Weights of a small sound classifier.
Training: adam_atan2 at rate 0.0011, 21700 steps, batches of 256, held-out accuracy 100%.
Rows from block 7 of a small sound classifier, named by matrix and row number. Rows with one number within an expert belong to one neuron, the router's apart. Each number is 500 + 50 x the weight over its row's rms, rounded and kept within 0 to 999. All counts start at 0. Numbers have three digits each. After the name is the row's rms in percent of the matrix's.
After each expert's rows are labels from the 100 clips, of 14848, where the router gives the expert most weight on average: "lies over" is the class under the peak; "responds to" is what is common among them. Only what is clearly more common there than usual is listed. The data: synthesized solo parts of chorales (CocoChorales). In brackets: how many of the 100.
# router: router (model.blocks.7.mlp.router.weight, 32x192), inputs 0-191
# up: expert up (model.blocks.7.mlp.up, 32x192x192), inputs 0-191
# down: expert down (model.blocks.7.mlp.down, 32x192x192, transposed), outputs 0-191

# expert 1
router.1 103:516492579484533477522506424440455460447577490450448484505500478510545539505505500441414486446447450563494420461532526488510525538428545496483537437494519469564422418514480463542535531459488529592481549567474544457461410446473507498503543419474557521499519557452482513525597423457521559491552436547557494541521549502524427513560557442480510544443554428469532435562496588479486558560572506478579544469559445442488427429455575454527547477487490429408443457544445449462454533397553412462596596532447570540425453491487553543584440380547486577549464417473434411566488547461408474513
up.0 073:541539496590444496616537516483602494547423466518455481469456550488504406473483472551506548504487531505456482536448637483461524493456485485559448487500552562504479471488485555478362427505453568518444507453575464483457505462489540472557434548554512503499562529513516526495532540600475515566420548574498519583523496428494454533467518502465500478447557498415417528542663493376506458537502482552474440545532531464461413480477460491440541509349540523554529545428509530444467461477504512384474450470662501392544498544496419434553472534503474532524571511543539491496490455552495443451
down.0 072:500470587452496484399482558506495408545399514577479539599513551481498522569495473413433548518477522492532513493532553454580563503617539611550455570568427534492495490494451547479568493540455444490481448504581551451468488525584397439415519497442530414460449564450513512506536508470584550529530443475434567480496568542522432450525454424550451472429424540529505470441502481584459511481451482532455527513539432551519606590477575492558510464550595530484517506597488437476490522517568588592456542504438500549547518440510518440499553461463557466412503482453414557424496546546515546530
lies over: silence (57)
responds to: cello (98); note A#3 (36); note G#3 (31); note B3 (25)

# expert 22
router.22 112:543541494562562556486514441473473476487476521551431543561518569525550556498491587463511490567593457563426563499500423495414562575567461608519428457445442397470414490535423481579421535419437558461524547463519596493487456420500378507466426492457537494515485550460469576534500426513494518538552463460503414464486502502501484498438466456560534563424537493455546475508457468550509569432477529507474542506508565463445564529556617573601510470526535528542509542435469472435474543488478515544583533444478569589438488444606514529564485490496462579555446546448434553580564496460498547449
up.0 070:480469547457519407557441468534514514492467516506491356469446568516533600440467448439547456500432442536469494525511633535620485524393441476526561469585537592525495464436447471488497512492481560544572518499485460390396455462422542433536471504504518536513424511514445483417502532537557438512460519586530524524543534445514393505531531445419519475493517466525557482587535583365445477539536483555519558528376482475445492537495478440517506541522561401459461512534455534512568506550570481465591542516555562490533461488514389520561428518531520506523439477570535433463510502556550496512
down.0 082:459540508516439539494422491485461405559447471559482534524407452511526568478569426471521453535491495481570530517593403510445496403554590522481518582465487530460494507513486551492559466502557461535428511495484511528547472584546443563447553502445424460411394530505553387471420454477439418453446518501524449431537585505573562425497526440540479549516397458512534489437407522604471489517443475549503384508498550537393515521482427518505455502510474503499519514449434450445508564508483483540477478558506478511503499526458494445422599571428446461358464490443521609505484457444534478561
lies over: G4 (36); G#4 (35)
responds to: saxophone (54); note G#4 (50); note G4 (47); violin (43)

# expert 25
router.25 109:498518555469601446439539409445441439458551548480431447566533460451591542537518497426458531513427489557422438487491513484526515529527517411502487479461480461569431450534388460478537579445435529560486538534416473431452483476465504528540507416455498573548536548444497518481593461451470570552578451491447578557461534493416498519491549414441505531467512486552496434554552554483466534521550453541543536555508396447420525452506562418544583456475520498406471476506454437476522423423523458512565592511440558498489437479570604570548524441497414557484471448522444431530539557489400492538
up.0 104:445528514476479540490421494544430584490420512562529552583520491416553486522549500577489559489448508543587538521481521526434495453469542479559513564481475501498450533418462528480462527489488557519490497469459485506486464579563506496561527435550450387463460451479499472522497523618564457523473526451528458512445573473528578459530471444525375507464472448369459568542465492507526480550438461565479487547569463442498490534534540571546521410403531478476601497421439562468487448570409528478486361520578454459601450574550493489455561626506449466503536574471553537524409471434572476556
down.0 093:389423585571445648573508516489509578553441505512499538578516534554524568613577464480540585503529476476534550523541486507503474433551547567517500518562434520470487499470553453483517474495545474438508471560558580543476540523522452545433445511503537414464533576551517626590509483506516450472532480520452512421444550545521510466589381407447453463513437541567525521516529507523395602452556533520530608449494454538512458532457446548456465520527520467544518488555475415495493535514544513525492484544460601594550438445493480483545555486539578514485554520429425525471554525435582516589
lies over: A4 (44); A#4 (32)
responds to: horn (99); note A4 (58); note A#4 (54); note G#4 (28)

# expert 9
router.9 102:427581554539504560533482484547450450467461559513479600556465426516484521478542601511508565500531473510553584535463429486449567458545415440477460434447463428512487535581503449556430461433516522414443461512468526542442582493478488575467483526529423450479498538508496550515440464515470517464563457415453523448517552572421547441417442494453427554532424497447563526505541539541408561422468557497561580579579552459560557485534569538592405452542450522421520519456542468487484440525476526514539417553456440551483452456546494552515542414494445569384496517480442574538558416456476516485
up.0 096:465593558457474548496517520528365484466519561461510529528557401462591473494530537514528526360467521588501559490494416549444538415514477489526466486465420438595418538559476473468490588469533471538498549572349529547477544472511498532512516513471383461463506477544589519486450454476421532558526454413481549475443556480459487469472601520541467488477416545549570445521511510581481498455578494519602549520455551497445492466537530536475497516529525487329465489462566431434465457472455460486603460555531475478552462500543494538461588486424412533461500520524488551481531483450500425525
down.0 101:428488477554488636546479441555453614448498493495481543520505568520573473498486535575505507498491510548520511488484565537473476495475457507542487451495463556489417501472508456502390481507495540512495584581455534528455504441499462450578361537592435509442496496490513571525531513629509431484495452599512436489507539460567453610490553483506464410484482574482548566569579440421516476510516580502564520530478531444510477458492558516437508435481507496494571523475535465469396474521445498481463505458606567435585482522494391445591496527591461518605525612518502436505540397480485396473
lies over: B3 (30)
responds to: double bass (99); note B3 (52); note F#3 (28)

# expert 30
router.30 102:502576545426557483423520533477422422453553534510484529518535497547467509488563547460524469446470414509532518471547406504494518471559558540501521499461462433564515515543496550500536528538500444542496502560442532530542540481585510581483477497456474520439540572480531493410478422468386573506569475398474491441478480473471528487424563498615504541529496485543572473471474463504492489449534487544569542559474574528444550543513567548583421527574524555425491473532523412456434528388570458550583604574410476541427478470569561532443569409420424543438439431452462519498551549467387566468
up.0 057:562538476593411553489466505524466540467431402606441521521455510570527537545500425488556568569499495475561505540505419503481536475534511515497452580476470538481489498483489555571533490434455582450477461472503514520449505456531541464538467451534594437557477520424479482497609465579485430431445475526458584428547603487526483527458425493499425568471535444466538573477509537527480569497347513557462577499506604423460544517465551576519539448515478557576541588547422512430508474462436535557450472553577549532513409483530523512424550487588421486539490552394470536538485424496574535481
down.0 091:553485403487471552586442452407505566471364483619505551543416548488531491481497475513474479578556480499517496554509488458475449512556468432485470443459479594368529521434573433607462375478496602479515447502558502415493453486513510482558522426549501502570530492464429536498479443524532476445495423541577533567558534544549480530479401492467470486493540475442475485505481503501485547599467474514435454552552478418524474426511462475506532395427549554540482580472459626440510518482465551471520494414523500446547536552466486435512405572489543489583495516407530487550454412477511464470
lies over: C#5 (33)
responds to: oboe (100); note C5 (60); note C#5 (49); note D#5 (27)

# expert 11
router.11 108:522525511479563493408468456457432419427514523509446453516531437444567551544452541468441449481494408544451421440567533503437532575440431497495482431467542470563447463532443481509480580408484568591535534488458459449451463430441447554572507433536535537541521565462453487489552452524495580530544451476542529543482491466405456526464587416478545561469519438501451446549505558515520527562553446519526559564487426435449557457567577443550523412476447427417443488481456466451485469436499408456551534487465506435432433449577600557575425460488473560535443520529479432556491575508466414479
up.0 079:496390471601570399438519512527506473526506559490574589535494470427469427523541483445505508558451597471509458502391543568612481488423535507544535524477513453520517501529434483473528464570493589489494449471558469448570447574502545516486533537535488522448468397492475444552446535524626509536510668456485439553502535500547613416559434575506506455556510507464469520460470536541443511533434491579436478526483407526509482534514525469511523524456602505511538521435466513494507458525420402530468494442516412502571509461518531458527511515442450390516574542466577510439474507556487616545
down.0 097:433399480526461595573483473555522527533427485522539469591476578501485558543592497571552551570552445445509625572501526490550486471547557553465434552528446562435539432413515476465527471397593428399525440535605501480539462534551457507387459556516476420474529578541447542542563441491527455532515515554483466439529549547510479476539429421422478448512493477471537538453468469548494551473478542511481558423478498521553482537462475558501445487546496453567595596577507481534503541576535518560541537524467547586545497442430540438511524555567556555436500549444448525464528441458527518583
lies over: silence (52)
responds to: horn (100); note A4 (37); note A#4 (35); note G4 (29)

# expert 28
router.28 113:563573457448499522451470432434467425484473458564429450504471526485534515515459493471413446546454486565423438498532499420443556571534443504475451494431530490500452406446446539519415489435428559540500545497404508437446437455452478493546495418516543578543519487411473483444592426580458542516489433524492471548485459461495493560418526416484532595407576412467435381495517484430540485537512425432469481506537542403459546472517560444539582420408458518429480472450447527432507467421468509463561543455502558444457421506538548469537433455455472545499466455489531464576469482509415465444
up.0 091:534528530511535463433457460513537416485432503552497472514512526435554463495496483482471483535496548489488375515475586432539516522549420558509437471485578443540525429521441545517485494492493633511548567430505444480500505541476522535573495516557523571545506468490429481478509567610585566514541562536502455565482477491483531492418522502563470559505545480488403455537554450434567402524483386508493460559502477449445514519511526433523545493410512516460511473463457575531498435466510538485503530418594479445540482527587559439564461537346423450524600464568637454498471543617426546437
down.0 104:504565564512482474476567518522531500514569480386481511362556463516501542539543512481568477520479488582525479483483496602472480485489512534552552553520532400596477591577471544470536537491421552544434516436434478606496513483488505540592510501496559551430508451502566449456408566537492549511505537429479516468502379432415591517478538555538504499528464543586506532540574540445492458518534498498474563575517478386466500518493480481497500597534386517522487469453428495508512474482424469461478368518545489412447470550554484622356488458493441511565450522553498467550476545539516526403
lies over: silence (68)
responds to: horn (83); note F#4 (45); note E4 (26)

# expert 15
router.15 070:584518591470567451467486494452527482550390470449452429495540593490498552498533541447455464526480651539484493499475499425464508553555494451536518533518527486495530576483469481472474527428474511437462446446526401502461541617520517554421479526513527593537493577446583490432516584461545486616521423495474485408437539487467474504436463517534451544542535465548522501428596504531449508471430419539464506555510570458547513590476530437524558492506535531539490463421426481468567464511514514597564404444610524574524521538535447576438474547372487507517499471515525600578484510536551530574
up.0 093:564563591421493479468518617472526519605426462460465477476525545472442503442463494502496488476447575529473454471521490484493514494502505550542584605522554479484519555462469507408546544491472434473437451453471418513482556648551514465469534521472531510549484500495596436446523582481615465542450506464493447420450503479444481527475521480530521498534476519614521546404569459548467440525486379502464471555477527491411558571497417460444582513483566539540551481446461519493522413514499618569471403428598518516537477544504476493423494530376514415498466467500526578486429549551556502559
down.0 104:556529430496416500506460541519547516514464403483452389444493507446507433521431399538547433575390537590474489554492504472461468507490507500531528609527558523535514491467539531492484515531460466588481573460423486519502457517480516484506487541537526607496471474528494434463480531574440483496446535537553434494540466398502443596439579499564563540502594532476524470561493473555576431618498511524415454557480528464447449557516456434451576493504510467529589488495497557384386592515474524426444467466539601475537495557466430477456450590492437480599506498546611489528525513558568500481
lies over: silence (81)
responds to: viola (64); note G4 (54); note G#4 (54); instrument: clarinet (36)

# expert 23
router.23 080:573528553524453517465556567501498537565486478466434418431508550530454484485438476551565538525418537549411481457449503412397547515513545533537515527516377440570415551552498529506443617538431524535451518489464501555566483528480516593422459543456555558519518511518595515452524551505469437562491422489508477458483514406437406541449485601565532522468551557502528521432587532507491546522504447531403517602440569431484524533484515408530583523570513571580522493484485489469511558449451559528460525438537587572462381555541451505459471487511453589536421529513517539534494519552543563520
up.0 089:548489459599464542568567536511591538606533494424438485446535543524453395562437526539563459510460553448402465503493439540454524620469468609514499559468493476491456523528533487487414515537454480524466497473538539490551508592451478469432466515451532614501503391550561475558480613504469464512504557503508390484498431536523442529519476522590608472461536532508518498399537488467556435531532467403454365487477528511461509477493432461439574567503511521579507459435563549521422541466459538488419477424550532506457495436418471468484458562433467405549506474532536554456523506572491518508
down.0 081:530580460508486567529525532531544497569429453444448524469503462444474557548441462531507461551477574517474553528407461549487423507532445425550474530465528461511510473509563488505379472552593511485482576489463462515406488542432468588488335574556475604472500485560521497465491627577453421469464537479453509460420493492475519579414563568573474497584531587541527554466579462467480441531417422501432449578442496519520482592444433498446491575470414523542557451462503515454452558492494473496508454483550498472512488512475428453419449485464530493527481441551555479495537511587514471373
lies over: G#4 (46)
responds to: clarinet (100); note G#4 (71); note G4 (36); note A#4 (35)

# expert 3
router.3 111:573545476454547431451482434450477447446498563540456428499557499530541439451444576465402467469452460545451434444443546460431490553527434442499440453453559419512481448541448477516447567438453544550540591489428457479466468446413484593560497505453585571553578502458491533423530491512405553530582436463509517569438427442417455492418527512496457541468525467410442452549535528469512497519530439532496573542461510461455506447525540432527547490426462517425423467434447438454440443403506467465552564444523523454464429522582559555525446440432443538544464460539497437530544521521453448428
up.0 074:435484487500453594470551578574544479538405492539514523355471523455447585443494454517557490503465508539480531574513500474510412474484475572480499531606519528453524562520463536501455529527498508491442509458550432492501524485479446481453440629403475487464453479555512453444444577500493459540483455512478530422526548368518434536510502506457523450541515541593628525464556543506490395475455547506495521471357587577565526527494428481406507549565500578509545628529501502518578505600540453410470443471606511454577515518481443494400472475547542482496439490514532506463528537514537520490
down.0 096:458479437511390559561534504584558534506390465569510457524434566486464446536501467566560530518485476493450589573479563432532513472571492506534414604506400566395545419455564498555490437426538393405499449538575532498506567505555464506410398579492518440489557485522483580499505489500476418539459510565419529410485542518451455524490464460494455417452496546468551502449517408485507498441492586511489488450496548546508462530476513552444446559527524480592551534551592491499513540590540543515511548515506535569532507482418465404513556453540572544442535513468466524439566414473555520513
lies over: C#5 (31)
responds to: horn (100); note C5 (66); note C#5 (58); note B4 (34)

# expert 18
router.18 089:539578482537479508531568530482535502495485481449462451458523454566466467559469526458528411526494392563441549531463478526421530546489424490531501469444560378570468577587495456508431499455454481568463581505389522533484502505386556573435461582530570581476533508555537492460440483458425497538499480472477515531471426411388491516444593554544544528539527514519523465511532527513499451509513532465444471577452579451416545498552486409518482546497469542538488440431521491379457525420540445410519487480536518525404374519487456596446449437450511524547446455574571527533563472536469532427
up.0 170:576544470548407560556543548497538512564476400456417443447499542505457488535430426493557430528444462552441550544474477484416452544516438539537566569540572480546536558524533528473443475497475430555428535457451495535481492547442540536436458534511561550458486475573588411458455527487434419535419527519474473437493459451452462541458558562565566565563562503575540484453531495502469440593501543441457429550458547466455532559486422445524502548575443503551549477464543553429530566547478478444438442449553579523451446546442437548436453491498530469555423391553566563445513541554576552470
down.0 111:568614512500431528535508511505525530584407401455443431387482511490458525474454377474548450561456505537479501513540479509474449494513505538503521619549547564498495494464509548486495498526457469546493557469460516474467473585507548458455400497573523592467416498504578434429532485591487387488427569544479515396515481406510506562470560480525527545515546504576512523480517491476493422544477486520361445523485573506441527594471411434468511551560501502546579502495453528443527563527481504497473436487538579471470491532442402497407493607479469437579473451513564540535471526539619517442
lies over: silence (52)
responds to: clarinet (100); note E4 (42); note D5 (27); note F5 (25)

# expert 14
router.14 095:419485470482528473442556567507544447455589544428567560517577469532437510556547549506501527412443489561542554577414465548507531476459559549558541527463480426598463538570472518487579472584550476540475481609468512551556510473512508534458573541473462521478574479566515511583490434480476553591597496465552483503511477454485471465540552507537566490568448523528578439525505513490525443410591568550560552513405567543513497585540541475544446565574542567495507456512581409589535546464536473493537534544436505571451563476504531537536584422536492586515472513537434510421574543401432543532
up.0 090:575498453465530451484411528587474536524534483479464556557530589506471455521482500502500492479482592449503408416615462529579482477614542555520467545516543497455614407414525536489549472543468473465528531507527434514539420557622458354571521456522467594479482440458486450485521566499501457480485598545514362539559490501510478495506544504528519431444483513492493540491429378501525404483465489459502505496511476542492428490507526484463515471533521534463533540435520565546492589488458589496429566447472569425504578479479460423546479504440567459515632407508547452491457549549541471454
down.0 088:534430423508456532508473470472554532479543406549499539458484474553554545515444427542498514488532494462517520541477547606452437612385474438480510449511587573503443626455651464550477440541437536484508514503555556469499404451446503484552474487526542529504527531492456522562481521536565497562546483525613503540541587560531409545516462536539483457520556559425510491566528572545465565534553536465423518493496501471572438485443397425488515442476473519604486420498415548461529517501454414460494455400522551452504506550452443472546431577562498497540471501506555420535398436526547448477
lies over: A4 (27)
responds to: oboe (100); note B4 (42); note A#4 (41); note C5 (33)

# expert 10
router.10 092:420468560472561476466531544483434420478542552484521521544573504483425505533560524437528491504490475502484546495508541403544519449477563505494515556465540427552522518576410563513586558555568446551471396585448477536483559534560556515421540494473470505444566461537471447513476460418504537497551491415477536498520467514502529455536578520555527521540461475591531416464472545480491535449499484597578553527465531553495559528467556498473488551524537520436409490534532403460534436459567451536622576541456466573486446459573535554520612425469517571417478448491440579423552613476428601580
up.0 125:438467525530497511478668593407495429567552570425509474511550485420449471515515541463563457478464449464456548489526496417491574528490570497493567540517464404542490622611474531481484560505540445472451425513482491527512538558501534580418542540470486518486575491571530475464428450439478565574515489416424570472524422442434487437514539528520582539515461450525538444389509513533496520469536538490527518566457546550459597561531510447572488583509532487508470493502528479518522499493518450556558542524475423592414398437550524577495528413444522530448388482457465541462546545502456561543
down.0 113:406518578487577469432506521545417447485604563458599532503552485550473525475572496481512559454504487525585526454510397539528523418528587512569518553451441420598440463558456532465556582508545415558470594529479476534546535541550526557497530538501511468430525485490473467476513504480455567471563506400486458429508524459517517429500499557541468518494484521551541494538469519468499468434484460651504511401483537566493530524498554576476454552561427504426527464529505418580484531428503430579553553601463512540459598479571581468494551405499404504531554484503534487435557568435437525546
lies over: silence (80)
responds to: oboe (100); note A4 (49); note G4 (45); note G#4 (42)

# expert 27
router.27 095:556518458497448475440484416476464473463432425555431426495445508459450460465449426452448481469556472484447473455532523385495531529560479572401401530453491546410529404434504492541465496458469458438503431511507503441471489467503466454531489418460513538513529471433466574540587496464521469446466451558389516493509461550515466580425554493435526463424553523534444445453464413498543527538487504419511405443570453463510501398491548525457509387469465513466478552510516496438440440487499586458472572521436534431449449452437559395565555447492591463454539444473469441589485411491448468426
up.0 102:504511541447488445426487442483490498453435480554502484529394461385514502440521415432429448516448624447520428429468538448578494371530535475483490523483523528480603474473495531509608599540501463531519483472541422509517481619564585457518585475537506515555470670503495446455530494491583535467495471536497504491505557537531469481498539452542450527511501531583477427467537508479510434538397470505501508603496449562397457500435496491519535424443507462439541523577448487550507502488524521577495492504588383465568526542506537484529569543443491455402546466516569494525400512556453532515
down.0 096:486473463540526514522576501531537519533517504382429491451562381481536449531555501501559574485430496483432467464467509488496523492562535462490468508457563419597474454521532467412462482458431510485467540433480473525523584548372538467551485499545419480521510445540603512575502473480483501431486541488453569525478436524419574489493563511464445446489426599476398360440567467487487451538447490490514515515503473461386462438474466527394567537368470475464518449479520497521507426439438503397520388473509427404527475477500524509509523481514419432411589478570494460515485462554439506488
lies over: silence (91)
responds to: bassoon (90); note B3 (55); note D4 (30); note A3 (28)

# expert 5
router.5 097:518492526459536485436542440482557471520489471524429461472479622564423549529457515399556547536532423523422442539543567453585491574588458558480485508548497512498502420488453497548463490459453502456613513560523483478441503395457445471488428475427566563518483498485497588479566472467529591524590459544401523443449455420449425539468582426450551523470533511540522462516507451441449544442561595486534553584433519539466548477468562434562527520546526475530463542541479446486506525508576496566484584469501590500416421460565588559559443442536518519547470434515460439541571548565444557494
up.0 128:581464400530493510519518486459578502550496430525458510446485540636396473561465494452526487571568403459443487584544537482514523546571524612484544544545521536416528454438514557550456381527461470414548456512568560442541506425457414471468467450461530543533520435451531526474520495453534479504531525535465452477405377440517485511518466484475572495425548506465494503460478452443539541492495577425450461465482490491562542445482533459582517558535552444602520519499493547516537591520534585554395573465412565529410491456439500481550424484562596494582491450465495516539493576532523547510
down.0 137:492388555521486417456491481474548432508450505545479588626471567447414503508484484434467459485517493493542465445525583493545528500468509546495574477511475583437551467467512406512546443505522430392491424572614526549554503507550490510408508466464477569502464540469560570533431491436586520511515467568471478503471598511537445443550469477475561453443431507571514538400444527497372507425483509478559454586544485534520465460475519508552550489565562491560453476467490440506514531554593550511414523445465485557509419434522472572578449429530566506508457454442485623453542540476564569558
lies over: D#4 (27)
responds to: trombone (100); note D#4 (36); note F#4 (27); note F4 (26)

# expert 24
router.24 090:520569443457546480462460449502558448428414453528484415430452526496488564545486464447446468543490479479420429466484541431573394443549476490422426485478514564523542459481455521481563493530524505540550542496471457433443423416459498418535524460485537576491520584478407419452582486527455563442529412586468544518502466480509430574451563474446474614532593490509453468538510512429570431561458453493479570532520519440467469495400495410425541441401440532425522529568423515485537456455499482479466539517488541429467422526451555444501452450512505536501503427557542415527471512573420482407
up.0 140:585559399478554501509452439544551458504468451562512456440465572433515490477455413487434431558461551511435427562496531416547429415564481514439460518520557559451569435457459530515566516593581557545522558549500465475472419438557480459528525523541457563460472517539477432423558446576524498410507487578482535545458492454585474566436533469503549574545546527539456558575460495510565449568490424476440431521489571529454466547427480470419554445452536529459480575559532558525531588485535471458477567571575559456537490597411531429513445508472566534551555455528563461473514504538472443449
down.0 113:487547470474520405380461419569528426473457539548550488511483540486446473481441488472519529484497504468500421493421541462568485421521426498462365504481477557500585477486495499473550565561600530473517501538575442467526522485537487444535520554443459570490496564554454539504411531519537557455546490551421565522475574503531429565431609502518478537518483547590456473500472449532526472438412543498527547506449476602514499521422488464427478479537568536462494512593534463514531454599538458511515560495505474434553474521526601464622539363499555512448557517615552458422526492575420549429
lies over: silence (96)
responds to: tuba (100); note D4 (34); note D#4 (31)